config = dict(
    image_size=64,
    encoder_norm='layernorm',
    encoder_width=320,
    decoder_norm='groupnorm',
)
Rows from block 5 of the encoder of a small image VAE, named by matrix and row number. Rows with one number belong to one neuron. Each number is 128 + 24 x the weight over its row's rms, rounded and kept within 0 to 255. All counts start at 0.
After each neuron's rows are labels from the 100 images, of 14976, where the neuron reaches its highest value: "responds to" is what is common among them; "colour at peak" is the nearest of a few named colours to the mean colour under the peak. Only what is clearly more common there than usual is listed. The data: stained colorectal tissue patches (NCT-CRC-HE-100K). In brackets: how many of the 100.
# fc1: MLP up (encoder.blocks.5.mlp.fc1.weight, 640x320), inputs 0-159
# fc2: MLP down (encoder.blocks.5.mlp.fc2.weight, 320x640, transposed), outputs 0-159

fc1.188 [125 151 121 136 132 112 153 107  69 120 140 112  87 144  89 118 124 115 143 116 149 110 161 130 116 138 143 141 121 104 118 136 131 187  70 125 165 121 113 156 149 136 114 169 130 113  98 135  92  85 125  56 112 114 164 143 173 128 146 103 143 135 153 119 147 149 128 130 163 116 117  97 119 118 135 124  96 148 123  91 124 150 134 166  99 127 142  98 151 133 137 122 132 130 120 122 115 147 110 126 126 107 142 163 140 147 137 117 122  94  88 153 115 144 151 154 110 121 157 137  76 124 135  91 107 158 145 110 129 133 108 162 122 103 145 124  79 111 141 130 113 163 113 116 117 117 130  88 143 101 101 138 102 102 126 142  96  97 132 143]
fc2.188 [ 87 127 143  83 122  93  96 136 177 125 116  82  94 117 187  74 156 133 114  76  80 142 119 114 140 103 115  83 167 156 158 120 167 149 151 111 100 145 115 180 115  97 128 162 115 165 175  82 124 130 141 102 171 159  86 116 121 153 136 117 151  97 141 121 139 142 127 125 156 141 116 114 154 123  97  83 126 121 141 131  85 123 158 122 154 107 162 147 140 146 129 129 139 115 145 128 124 150 139 108 131 142 143 120 121 104 132 144 132 166  90 142 113  97 140 117 101 131 127 138 125 122 145  92 133 100  96 151 119  87 141 115 110 107 123 131 110  99 122 136 142  83 118 151 131 118 119 126 103 139 138 143  88 141 164 112  76 129 131 113]
responds to: tissue: cancer-associated stroma (45)
colour at peak: pink (89)

fc1.457 [183 116 141 115 110 144 140 174 106  84 127 162 143 100 145 117 145 141 130 137 114 100 155 118 167 138 133 147 130 122  90 104 138 122 133 117  86 117 131 107 160 121  98 116 109 124 151 130 103 152 125 103 138 190 147 138  98 170 120 141 100 126 142 114 140 130  97 134 117 127 144 147 111 153 140 148 102 143 121 142 157 151 104 140 162 133 123  92 115 151  77 128 118  66 108 101 105 145 165  99 166 124 120 143 119 133 120 105 174 131 133 138 150 173 132 184 112 135 114 134 124 115 153 147 136 124 156 122 127 120 128  84 137 101 155 118 168 113 111 108 136 147 108  75 154 117 107 105 100 125 138 114 118 131  95 117 138 150 110 107]
fc2.457 [108 104 135 128 106 123 129 120 124 124  92  96 168 122 111 116 134 121 127 120 159 140 126 165 130 125  96 158 106 127 116 127 133 115 155 120 158 165 157 117 144 121 133 119 145 107 123  97 163 110 110 122 107 126 129  86 134  91 160 192 132 156 162 155 148 100 149 121 146 148  79 111 122 131 140 121 127 118 116 142 138 105 147 116 109  94 103 166 163 125 143 103 124 151 139 143 124 146 111 115 133 149 127  91 151 139  94 120  78 123 108 129 107 122 151 106 130 153 101 136 130 151 123 117 131 156 116 163  99 180 106 113 154 107 113 158 106  71 147 114 107 159  86 111 105 158 143 171 133 144 124 106 152 102 114 141 148 134 144 160]
responds to: tissue: debris (70)
colour at peak: grey (51)

fc1.545 [116 127 145 160 134 110 125 139 143 155 132 133 133 146 109 107 133 157 180 114 108 159 145 143 162 103 131 111 137  99 182 104 126  91 117 166 153 144  94 154 132 107 143 113 142 149 112 115 108 107 142 141 144 141  99 115 151  62  98 126 154 153 125 179  97 164 160 163 104 120 131 140 112 134 151 169 129  89 116 126 108 157 146  91 155 104 163 183 137 114 130 113 120 113 165 152 116 137 128 117 144  81 126 113 135 138  93 149 100 109 142 107 136 136 130  85  91 143 160 108 111 139 135 144 162 165 137 179 105  81 138 115 117 103 128 125 102 126 148  93 142 116  95 156 136 131 151 168 136 113  95 135 113 152 102 136 160  83 131 122]
fc2.545 [131 123 118  82 120 123 104 106 119 144 105 153 137 114 122 163 106 102 142 143 119  94 133 110  96 115  97 124 111 171 119  97 157 152  77 101 106 119 127 156 103 157 182 153 151 136 100  99  87 147  96 117 105 107 182 150 109 115 116 130 117 117 102 127  96 143 128 114 178 155 110 154 107 144 116 112  85 179 127 137 160 109 120 149 105 170  96  80 128 120 129 137 129 144  56 111 128 127 116 129 140 116 143 116 122 135 105 117 166  68 146 117 116 109 153 115 108 123 142 130 129 121  87 102 143 119 108 118 105 164 106 145  78 153 110 137 161 145 112 163 138 153  95 104 154 131 106 129 106 122 130 128 120 101 131  87 140 109 110 140]
responds to: tissue: lymphocytes (100)
colour at peak: brown (71)

fc1.518 [153 133 133  78 155 111 105 133 147 159 118 138 106 130 151 111 105 134 125 131  85 150 120 136 109 136 131 119 103 150 120 171 138 138 142 130 147 132 193 136 131 114 122 118 155 123 121 109  93 120 141 109 142 134 143 147 141  89 117 166 148 113 120 142  92 123 142 137  99 128 124 122 156 170 122 154 149 141 111 110 135 157 108 144 100 115  94 124 168 135 103 123 147  97 103 120 122 122 105 202 132 148 126 151 117  83  92 116 129  96 148 141 126  95 148 146 110 163 144 109 143 137 139 133 123 173 137 160  99 168 157 153 151 145 160 124 123 115 137 131 152 172 118  80 106 106 134 154 144 113 179 165 162 173 147  48 160 148 154 195]
fc2.518 [138 131 146 148 127 128 137 137 102 135 176 142  88 130 137 168 149 135 140 137 128 130  97 139  77 108 124 148 142 119  72  77 119 140 127  94  87  67  78 204 133 142 129 126 146 114 156 136 127 150 121 144 117 121 147 141  97 164 119  86 142 106 112 112  62 108 143 176 123  99 102 128 126 124 163 108 161 115 135 164 117 136 151  96 116 120 171 143 135 138 147 132 104 145 133 133 106 111 150 100 111 129 113  97 154 171 126 111 127 122  90 112 116 132 130 117  88 131 130 146  84 121 101 102 167 157  94  79 146 105  47 116  66 157 103 141 123 125 109 156 118 107 132 176 134 127 102 108  97 136  82 143 117 138  63 125 105 115 124 145]
responds to: tissue: cancer-associated stroma (30)
colour at peak: pink (72)

fc1.121 [118 135 123 117 143 118 115 132 127 119 145 144 146 160 113 104 119 115  99  70 134 120 134 143 141 134 126 149 173 115 117 180 143 121 116 124 136 174 112 156 113 140 111 117 184 116 142 133 123 144 101 113  97 137 102 134 139 105 160 131 149  95 121 113 100 153 129 109 165 202 107 162 143 103 102  81 130 133 112 129 123 130 156 137 103 113 122 167 155 145 100 124  96  99 129  86 116 139 149 118 144 133 133  97 149 111 133 142 144 111 160 119 127 138 174 110 132  80 117  87  90 121  91 130 144  91 115 144 130 151 117 115 164 118 147 111  97 129 151 124 149 107 132  80  91 100 143 136 144 119 140 108 114 122 132 125 107 106 148 122]
fc2.121 [152 106 162 132 138  94 123 149 148 147 102 126 129 118 155 108 161 135 140 177 148 126 136  35 151 130 111 112 133 122 102 126 125 160 147 173 150  78 108 135 110 145 126 138 124 121  91 119 157 101 103 145 150 132 153  79 114 123 115 132 129 129 111 131 127 119 135 123 152  82 112  80 117 135 151 113 118 130 115 119 155  75 111 108 149 133 156 146 112 114 107 155 111 134 107 133 125 130 142 123  91  98 143 122 163 165  96 113 105  93 154  87 129 160 111 139 116 145 121 139 154 126 142 144 144 140 127  94 106  74 116 104 104 129 118 141 171 149 108 129  86 106 115 160 119 161 110 158 116 104 110 189 151 115 135 130 165 155 134 132]
responds to: tissue: cancer-associated stroma (27)
colour at peak: pink (94)

fc1.631 [106  98 157  99 139  91 101 158 109 135 165 112 132 109 121 140 119 140 134 134  86 142 138  93 120 156 135 157 118  99 124  89 110 127 102 119 134 137 124 104 130 146 161 140 156 155 159  98 112 133 144 151 169 131 129 150 130 109  99 105 128 110 121 129 152 121 158 119 124  88 161 143 157 104 117 106 131 131 121 162 136 161 105 165 183 138 152 104  98 116 108 153 162  99 125 216 115 172 180 125 147 101 119 122 115 120 175 109 105 140 108 121 115 152 169 130 108 110 107  88 126 112 140 129 156 141  82 141  92 144 159 120 121 130 134 145 136 129 136 143 107  94 144 145 167 108 132 100 114 123 121 143 142 144 161 123 107 154 121 145]
fc2.631 [140 112 130 129 133 173 124  94 150 125 141 155 152 187 133 122 121  99 188 125 173 153  79 130 132 123 129 178 167 133 142 147 148 131 186 126 131 132  77 132 130 153 126 119 155 110 121 112 125  79 139 111 135 143 117 127 107 133 122 133 133 110  98 166  65 131 117 112 129 159 106 162 143 136 145 159 127 173 115 115 148 124 117 108 132 133  95 115 155 176 150 111 140 149 135  76 106 107 182 125 123  81 114 115 157 128 122 110 159 101 156 123 113 136 127 127 117 116 143 157 120 124 103 102 122 130 173  74 119 140 115 105 107 104 127  93 145 103 141 112 146 141 145 156  97 121 139 117 143 141  92 137 146 109 103 189 129 189  97 141]
responds to: tissue: lymphocytes (73)
colour at peak: grey (54); brown (39)

fc1.536 [171 144 112  88 111 167 143 131 129  81 137 140 143 114 104 125 105 130 128 135 152 137 182 151 156 147 160 154 148 128 109 135 105 105 109 107 124 108 143 148 140 123 158 165 109  87 123 103 154 152 179 122  91 138 105 101 104 111 110 129 122 137 128 168 125  74 130 119 133 142 136 122  88 140 147 124 137  82 105 133 137 127 111 141 114 160 141 122 100 157 142 143 124 127 153  79 115 146 133 132 166 147 106 102 160 110 100 134 140 140 124  57 148 146 146 143 143 114  89 162 103 152 133 119  89 117 160  87 115 135 128  90 104 155 154 121 142 113 128 159  88 124 128 117 124 124 123 120 109 129 118 123 113 137 107 126 104 106 115 129]
fc2.536 [144 131 105 133 114  97  92 199 169 123 155  93 116 154  70 146 122 154 150 118 115 145 111 135 117 117 110 133  97 127 140 104 122 112 132 115 130 138 164  91 148 137 146  63 119 107 129  94 108 156 112 150 104 130 121 107 121 144 114 100 126 130 126 108  81 108 139 114  86 134  96 143 156 129  66 121 112 107 137 159 112 132 106  96 101 136 131 110 114 120 114 101 172 137  98 160 145 117 111 126 116 122 104 163 144 122 117 156  61 152 105 153 121 136 147 117 113 138 131 130 129 119  97 104 138 124 186 132 122 183 124 123  85 137 130 138 145 154 127 119 158 126 101 109 140 153 147 119 175 125 130 140  93  75 137  85  64 104 158 125]
responds to: tissue: debris (46); tissue: lymphocytes (35)
colour at peak: grey (55)

fc1.463 [109 118 136  84  65 138 116 129 158  88 124 131 124  96 100 109 147 133 132 108 134 126 126 133 127 105 168 125 105  78 132 145  87 129 162 113 107  84 168 147  88 101 143 165 130 103 110 175 140 125  99 115 155 138 152 129 160 140 159 101 116 182  84 143 133 118 148 190 114  81 132 113 131 112 119 139 129 100 108 116 148 142 135 110 183  58 128 143 133  88 162 119 141 131 115  98 131 141 161 132 161 116 114 148 124 133 134 109 132 105 139 154 130 106 147 136  89 137 152 125 137 120  93 115 133  94 111 148 114 180 116 123 149 125 150 156 155  85 162 118  91 149 129 123  95 162 165  98 139 169 107 120  94 138 154 108  76 113 122 106]
fc2.463 [133  90 146 133 141  89 121 125 127 116 111 101 122 102 120 145 150 137 124 134  83 123 132 163 114 130 114 149 151 147 167 128 141 118 155 157 122 146 123 102 106 124 122 166 137 205 147  96  84 143 161  54 133  97  92 136 127 142 177 159 158 128 186 102 137 114 139 133 107 167 145 116 117 139 120 104 143 122 129 145 105 120 106  89 128 142 167 121 125 112 102 134 141 168 161 145 115 121 106  87 110 138 134 156 135 136 112 146 193 131 156 114 119 139 121  95 117 122 119 104 105 103 180 143 111 110 133 112 142 107 119  99 146 105 133 139 122 152 120 105 131 139 132 177 127 113 123 127 105 129 163 120 137 135  91 142 121 111 125 147]
responds to: tissue: adipose tissue (35)
colour at peak: white (56)

fc1.252 [187 118 128 135 125 112 120  96  95 141  96 155 153 128 124  82 145 124 146 189 141  87  91 108 205 152 106 164 153 109 115 153 115 152 141 111  68 142 158 118 136 109 115 147 118 120 171 142 103 152 133  95 142 107 151 158 100 146 100 173 149 157 114 117 130 121 130 133 146 127 127 140 121 113 168 140 181 142 130 125 141 126 123 158 152 104 100 133 128 115  95 156 144 104  98 129 156 135 155 124 132 175 125  98 139 162 139 100 128 123 148 108 136 126  90 155 106 116 146 132 131 154 158 117 103 100  98  82 130 157  97  93 110 140 156 145 167 125 150 141 130 156 102 116 115 138 109 120 123 159  99 105 147 149 108 118 152  97 103 147]
fc2.252 [141 110 160 170  95 100 139 109 136 135 110 119 107 105 113 106 143 154 152 105 136 145 111 121 158 127  91 157 154 135  94 150 109 108 122 121 120 141 127 139 134 163 123 165 152 117  99 135 155 161 103 120 123  98 123  79  81 165 163 152 137 148  72 115 122  91 111 130 150 136  91 120 131 133 104 135 127 119 132 136 161 123 109 108 126 182 158 124 134 147 158 100 112 127 142 144  76 118 156 133 131 168 150 152  94 137 123 135 129 148 133 134 119 146 157 148 129 172  86 130 144 155 131 118 124 168 113 141 156 100 163 116 130 156 102 145 129 146 147 126  73 166 107 142 139 143 132 132 126  90 120  89 117 147 146 144 158 136 164 142]
responds to: tissue: debris (97)
colour at peak: grey (82)

fc1.153 [137  98 117 118 144 160 133 132 136 115 136 140 146  86 120  82 137 133 136  92 108 125 118 135 112 157 114 133 165 132  62 140  99 119 102 134 140 162 119 156 133 141 135  94  80 131 138 115 164 110 114  84 112 121 139 205 121 110  86 129 123 133 153 174 135 102 134 138 135 139 144 126 143 110  92 118 139  96 125 163 147 121 137 104 176 114 102 188 133 140 142 117 152 118 116 127 107 113 117  85 101 124  77 119 128 164 158 111 107 133 143 136 165 126 152 111 136 146 143 134 104 148 151 109  87  99 138  79 160 155 111 100  83 130 131 152 134  86 164 127 160 131 147 102 105 140 119  92  88 158 131 112 110 126 182 134 145 170 123 126]
fc2.153 [ 97 148 134  99 104 125 146 144 152 144 104 135 105 164 122 154 151 123 114 161 125 137 124 104 109 150 143 119 118 142 127 139 135 108 163 163 141 149  91  85 119 143 124 110 156 134 148 152 169 135  95 158 114  87 122  72 106 139 124 141 125 107 144 129 124 107 122 123 162 135 154 150 117 138 131 101 132 133 152 129 140  85  95 143 134 142 146 116 131  98  69 118 114 157  81 148 120  99 126 107 116 149 143 139 119 152 190 133 153 136 181 124 141 125 136 126 156 122 113 160 140 131 134 135 122 148 146 135 120 163 111 108 147 158 124 140 200  98 148 149  81 117 121 132 153 137  76 123 157 109 111 114 133 109 106 131 186 143 115 114]
responds to: tissue: debris (42)
colour at peak: pink (90)

fc1.415 [142 116  86 107  89 162 142 154 104 144 109 172  77 129 114 120 179  79 103 172 102 153 100 119 107 122 128 120 122 148 142 132 147 110 108 166 109 144 146 123 102 152 187 151 139 137 130 130 108 157 135 129 123 112 138 135 128 117 154 136 103 135 109  78 117 123 132 118 124 115 138 114 108 173 144 140  92 104 112 145 103 140 137 158 134  96 159 109 128 125 131 105 163 136 125 137 109 169 162 160 137 122 105 109 149  98  86  96  99  96 123 130 122 120 138 117 138 138 144 153 117 123 133 162 129 107 132 147 166 124 145 117 163 127  99 134 113 143 120 116 107  92 105  71 111 111 149 117 117 189 134 150 149 130 122 132 123 125 147 105]
fc2.415 [113 106 148 119 110 108 160 146 127 160 153  70 121 143 175  92 108 130 150 123 131  74 105 147 124  89 150 132 111 131 136 103 134 152 140 104  83 139 101 132 168 126 104 164 135  83 141 121 128 106 120 119 132 117 120 126 143 139 114 135 101 122 152 139 135  96 111 127 163 176 160 116 118 124 100 133 125 128 124 111 152 145  88 161 140 137 135 131  99 182 113 118  94 156 141 132 136 114 203 130 156 159 114 179 108 118 153 184 179 125 141 104 142  77 109 144  64  91 138  88 203 103 130 103 130 143 107 134  98  99 119 146 107 135 155 139  95 120 130 137  97 127 130 172  83  78  89 116 115 106 138 118 132 140 110 128 150 117  97 106]
responds to: tissue: mucus (31)
colour at peak: pink (83)

fc1.79 [126 151 117 122 129  88  99 164 144  62 142 137 109 142 144  97 107  97 147 153 150 120 113 127 120 153 139 154 137 105 101 120 162 125  92 135 108 135  73 139  90 115 150 139 135 131 111 160 127 100 133 124 151 148 117 179 116  60 160 142 100 122 127 142 131 144  73 137 139 123 138 141 140 157 157 103 135 117 102 178 119 115 120  52  95 116 103 105 126 153 130 139 131  96 169 101 126 160 124 139  92 152  93 167 117 156 139 118 133 156  89 125 111 146 172  80 135 131 120 126 156 142 157 157 109 100 112 188 138  97 100 116 103 121 105 101 137 140 137 135 145 155 136 112 129 110 145 119 134  87 135 155 134 146 114 112 119 115 103 117]
fc2.79 [175 110 134 124 133 141 171  52 120 131 118 127 120  92 114 180 151 133 127  67 135 178 130 134 128 149 161 130  65 127 124 116 139 125 175 114 131  96  96 134 165 143 106  97 135 112 134  89 141 130 142 164 117 171 183 101 147 119 108 135 158 136 117 112 111 131 133 114  80 121 147 162 144 125 156 150 108 147 159 122 111 124 123 140 111 170 161 152 141 127 126 110  97 134 122 158  93 107 125 120  82 144 149 125 150 133 156 156 111 135  88 105 143 136 115 152  84 130 105 108  80 126 112 124 139 147 128 128 127 159 119 127 142 154 107 144 156 123  97 131 120 100 144 115 128 133 151  96 196 153 137 111 134  75 131 113 113 131 148 113]
responds to: tissue: cancer-associated stroma (28)
colour at peak: pink (68)

fc1.433 [163 154 177 142 149 117 120 123  71 129 108 122 130 135 154 134 114 148 155 142 155 136 132 167 110 157 160 137 137 100 121 136 119 171  93 118 139 148 142 142 127 128 116 123 132 106 171 140 168 123 122 145 135 113 136 162 113  90 104 115 138 138 117 167  75 163 121 187 118 130 113 106 143 129 145 108 145 114 115 143 112 147 125 120 108 131 145 106 117  78 146 115 156 147 164 106  92 129  93 160 156 138 116 136 133 167 104 113 138  87 127 111 115 108 145 126  93 150 149 123 119 156  85 112 112  95 105 132 162 162  97 100 100 142 125 104 150 137  67 149 116 130 112  88  88 129 135  96 114  87 104 112 149 103  83 127  95 119 132 137]
fc2.433 [ 78 156 145  77 145 181 136 148 125 114 113 137 138 157 128 137 112 143 133  99 149 122 154 110 121 109 132 137  94 183 180 109  98 120  95 145 150  79 133 127  81 101 153 140 115 132  84 124 122  93 133 162 146 149 107 173 175 125 120  85 114  73 162 121 106 147 172  86  95 108 134 139 116 168 102 158 128 138 184 131 130 126 134 144 114 107 154 119 137 131 147 131 126 115 154 135 162  98 112 124 175 109 117 141 152 125 100 168 155 153 127 141 124 124 113 108 161 120 147 132 114  75 138 148 127  96 176 145 154 118 126 119 143 134 114 120  90 140 155 116 142  93 148 137 117 170 109 101 103 113 118 135  83 140 135 106  89 109 109 166]
responds to: tissue: cancer-associated stroma (54)
colour at peak: pink (71)

fc1.246 [120 128 188 131 125 149 166 138 121 136 156 161 118 188  96 129 150 121 114 135 172 133 127 146 126 118 125 124 153 133 135 101 113 115 128 141 114 172 110 105 175 113  78 155 104 109 149 125 133  89 118 118 141 141 125 135 135  80 136 128 107 163 184  96 149 128 106 122 148 124 126  91 148 129 133 118 154 100 163 133 148 113 121 134 160 119 138 139 137 144 111 126 121 100 128  62 133 133 105 118  98 130 169 155 114 135 114 137 134 138 131  89 119 102  93  93 163  68 155 107 113 129 120 114 125 105 173 165 151  76 140 102 116 112 124 119 114 125 122 121 104 127 170 120 106 118 153  96 105 114 143 103  87 113 175  97  91 142 112 124]
fc2.246 [129 122 152  94 114  93 143 118 136 119 107 139 131  93 165  91 189 122 112 120 131 138 153  95 112 139 128 143 150 125 146 144 161 137 180 135 124 136 146 133 101 168 133  69 149 121 108 117 140 141 111 145 114 114 141 122 135 143 125 135  75 142 132 173 114 119 141 150 130  91 144 102 112 147  87 125 135 135  99 149 114 141 117 145  99 138  95 124 158 123 140 160 146 126  70 143 106 140 195 177 144  76 102 105 143 134  84 121 142 113 162 136 152 125 124 110 105 100 150 127 131 107 133 123 163 125 112 157 141 125 130 138 127 130 161 138 155 121 114 123 139 187 138 119 137 153 138 116  99 151 126 145 122 131 130 110 143 133 119  96]
responds to: tissue: cancer-associated stroma (32)
colour at peak: pink (87)

fc1.285 [133  80 118 145 139 140 115 150 148 146 143 141 149 139 116 144 147  74 140 133 129 150 115  69 126 157 138 128 174  95 142 125 143 121 127 119 116 144 122 120 131 120 154 126 143 122 112 140 124 122 134 113 128 137 109 142 141 135 134 121 131 120 141 127 140 160 142 125 149 111 155  66 137 127 168 137 169 129 145 126 117 166 166 107 119 116 145 132 166 177 129 102 114 147 100 137 111  95 108 133 109 125 167 109 149 168 102 154 132 131 121 158  86 141 104 114 103 135 138  96 106 124 154 151 144 189 155 128 106 149 134 153 134 111 116 106 117 147 150 137 115 137  89 103  86 138 139 107 133 111 117 139 120 106 138 113 132 135 146 147]
fc2.285 [149 153 120 123 177 138 138 124 123  66  91 126 160 126 120 134 160 187 112 119 124 116 141 124 132 105 114 153 130 156 145 126 105 105 120 127 119 124 121 127 107 114 161 140 148 136  92  92 134 141 110 141 104  95 109 117 122 138 131 133 114 160 118 141 117 121 136 122 129 112  93  99 138 147 117 111  97 162 135 143 134 115  84 135 111 139 137 121 125 134 123 124 127 116 137 154 136 141 139 144 117 123 103 136 108 117 141 127  99 110 133  68 122 124 138 111 129 121 107 153 122 140 134 149 138 108 140 158 110 103 105 136  97 151 115 141 137 126 136 131 148 167  59 108 164 167 150 133 165 162 106 128 159 126  95 123 123 120 121 163]
responds to: tissue: lymphocytes (75)
colour at peak: grey (60); brown (32)

fc1.244 [116 116 161 156 138 144 119 137  82 145 153 155 117 130 163  86 165 103 115 118 135 118 142 184 118 168 120 124 101 105 156 113  94 166 124 112 175 129 140  89 143 133 125 155 124  85 130 156 125 127  90 152  87 131 108 170 120  91 142  72 129 155 121 135 141 111 113 120 144 139 133  93 113 128 116 151 135  91 150 132 102 139 157 152 154 153 147 119 123 128  87 115 155 121 155 124 126 157 107 126 114 153  91  93 185 158 105 113 113 108 122 147 127  99 123  85  99 109 151  98 148 147 124 110 143  91 140  93  99 137 124 148 102 101 134 146 118 134  65 151 159 112 170 154 142 111 155  55 114  96  92 141 115 105 129 124 110  75 121 137]
fc2.244 [ 93 143  91  71 120 177 159 142 153 123  99  59 179 152 120 137 144 119 126 108 145 142 191 110  90 118 157 102 147 138 123 102 151 115 131 134 123 107 120 154 117 122 144 165  70 173 125 126 147  79 182 152 135 128 114 127 118 108 109 132 109 122 153 136  99 143 162 100 119 133 135 142 132 152 112 135 111 170 144  92  81 150  96 154 132  90 101 115 140 118 104 102 102  94 117 156 149 150 131 114  94  50 145 115 123 113  99 131 147 109 121  92 109 139  97 140 152 100  78 118 143  98 142 150 125 158 175 142 110 121 120 135 144 144  98 130 121  98 172 118 147  95 126 126 130 114 123 124 112 139 151 123 126 153 145  99 127 129  92 127]
responds to: tissue: cancer-associated stroma (50); tissue: smooth muscle (38)
colour at peak: pink (94)

fc1.515 [151 131 118 138 123 154 126 131  83 120 149 126 124 146 116 120 138  45 107 160 127 130 111 121 128 130 149 142 143 123  75 146 163 132 145 123  98 130 106  92 134 148 147 117 155 144 127 145 143 151 145 121 106 120 143 139 172 107 148 181 100 132  90 133 146 114 138 151 157  85 138 119 135 110 106 130 105 138 147 114 173 119 136  94 167 147 170 131 142  85 130  94 144 127 146 119 111 127  99 147 119 114 136 104 133 130 134 105 134 122 136 106  91 106 111 107 180 120 115 122 150 169 147 158 158 135 155 137 132  98  94 154 104 165 136 118 107 128 138 108  95 143 121 123 134 107 169 119 121  90 144 109 124  79 114  63  70 151  86 145]
fc2.515 [158 139 131 114 129 114 118 108  95 101 134 140 126  90 144 137 151 156 129 108 151 143 140 118 137 116 129 159 130 146 118 128 153 148 133 152 116 142 174 177  84 133 115 143 132  74 132 122 138 115 134 135 151 144 132 121 130 122 131 103 100 152 175 160 104  96  83 145 134 105 142 125 126 142 103 146 119 105  91 116 104 156 111 178 133  87  88 140 169 135 106 119 140 122  69 130 118 133 145 155  99  75 134 120  89 108 103 135 122 129 141 115 155 141  75 144  98 110 181 108 110 126 141 117 110 165 138 168 125 167 135 127  81 130 194 136 136 148 129 133 177 131 131 151 146 161 115 138 121 166 116 134  85 162 115  84 159 104 130 133]
responds to: tissue: mucus (37)
colour at peak: pink (79)

fc1.405 [135  76 138 140 148 115 113 166 172 131 110 121 114 142 149 104 126 130 135 119 113 164 145 116 106 113 110 145 135 117 130  92 130 106 131 116 125 134 137 119 199 108 155 166 155 140 165 129 113 160 104 132 127 107 132 137 113 131 113  99 160 119 102 123 116 120 103 128 171 122 156 144 118 117 146 114 109 119 116 140 118 153  80 163  99 142 177 123 132 151  75 129  97 142 102 156  91 115 145 123 103 133 122 125 121 105  86 118 140  82  96 182  92 107 111 145 101 106 110  86 127 112 128  88 131 154 165 117 128  95 129 105 143 118 132 121 140  97 181 113 105  96 134 142 109 118 121 135  79 113 129  90 137 131  87 113 135 181  81 142]
fc2.405 [148 143  93 155 119 128 158 110  90 126 136 153 136 142 155 138  91 118 167 131  96 110 117  73 127 130 111 109 111 148 112 134 118 169 100 134 154  86 127 140 140 142  88 113 137 116 138 116 149 117 108 138 152 169 156  81 119 127 111 147 128  94  84 172 132 146 118 152 138  91 134 114 109 140 106 141 153 117 156  95 149 128 170 123 123  93 142 145 142 125 156 133 129 143 163 106  85 131 158 143 168  77 115 142 151 135 147  93 120  80 125 154 135 119 135  92 167 111 129 118 112 141 100 108 151 117  80 153 127 154 128 144  94 129 134 163 126 104 115 168 119 125  30 135 193 136 182 106 131 146 127 182 124 105 144 164 125 134 128 126]
responds to: tissue: debris (56)
colour at peak: pink (85)

fc1.328 [121 107  91 170  91 177 121 148  83 140 152 179 109 159 149 152 108 150 114 164 109 163  97 131 183  84 104  98 124 164 137 104 103 127 112 142 108 126 101 132 125 120  87 134 180 136 114 141 127 135 127 137 133 128 144 179 131 111 128 112 145 129 139 124 127 165 137 110 144 103 102 118 160  94 120 134  76 160 134 135 179 122 121 135 123 147 133 123 100 107 116 137 165 156 134 112 160  87 138 181 155 182  90 126 106 161 134 157 112 139 111 110 135 132 141 130 127 113 134 175  82 113 111 137 108 128 113 131 117 110 152 116 132 107 108 108 128 105 136 137 147  82 144 124 113 112 101 120 103 139 113 141 161  99 151 150 128 143 139 195]
fc2.328 [151 138 177 139 103 137 113  90 163 120 123 141 108 155  98 148 127 138 128 150 126 125 109 149 127 139 160 177  98 118 137 112 124 122 118 163 136 139 127 112 143 131 126 115 141 126  97 132 131 148 117 138 124 154 133 119 122 121 123 119 102 104 103 151 137 128 121 121 116 145 153  98 129 108 127 126 145 140 174 126 118 137 163  98 134 103 142 136 102 138 128 110 128 124 100 124 114  81 200 130 150 118 119 161 120 103 116 118 144 161 147 171 121 127 113 127 154 138 143 151 103 104 126  94 144  97  77  90 138 144 152 120 150 114 139 164 121 150 106 112 158 158 107  93 134 158 153 147 140 117 152 116 130  93 109 134 131 157 131  72]
responds to: tissue: adipose tissue (45)
colour at peak: white (96)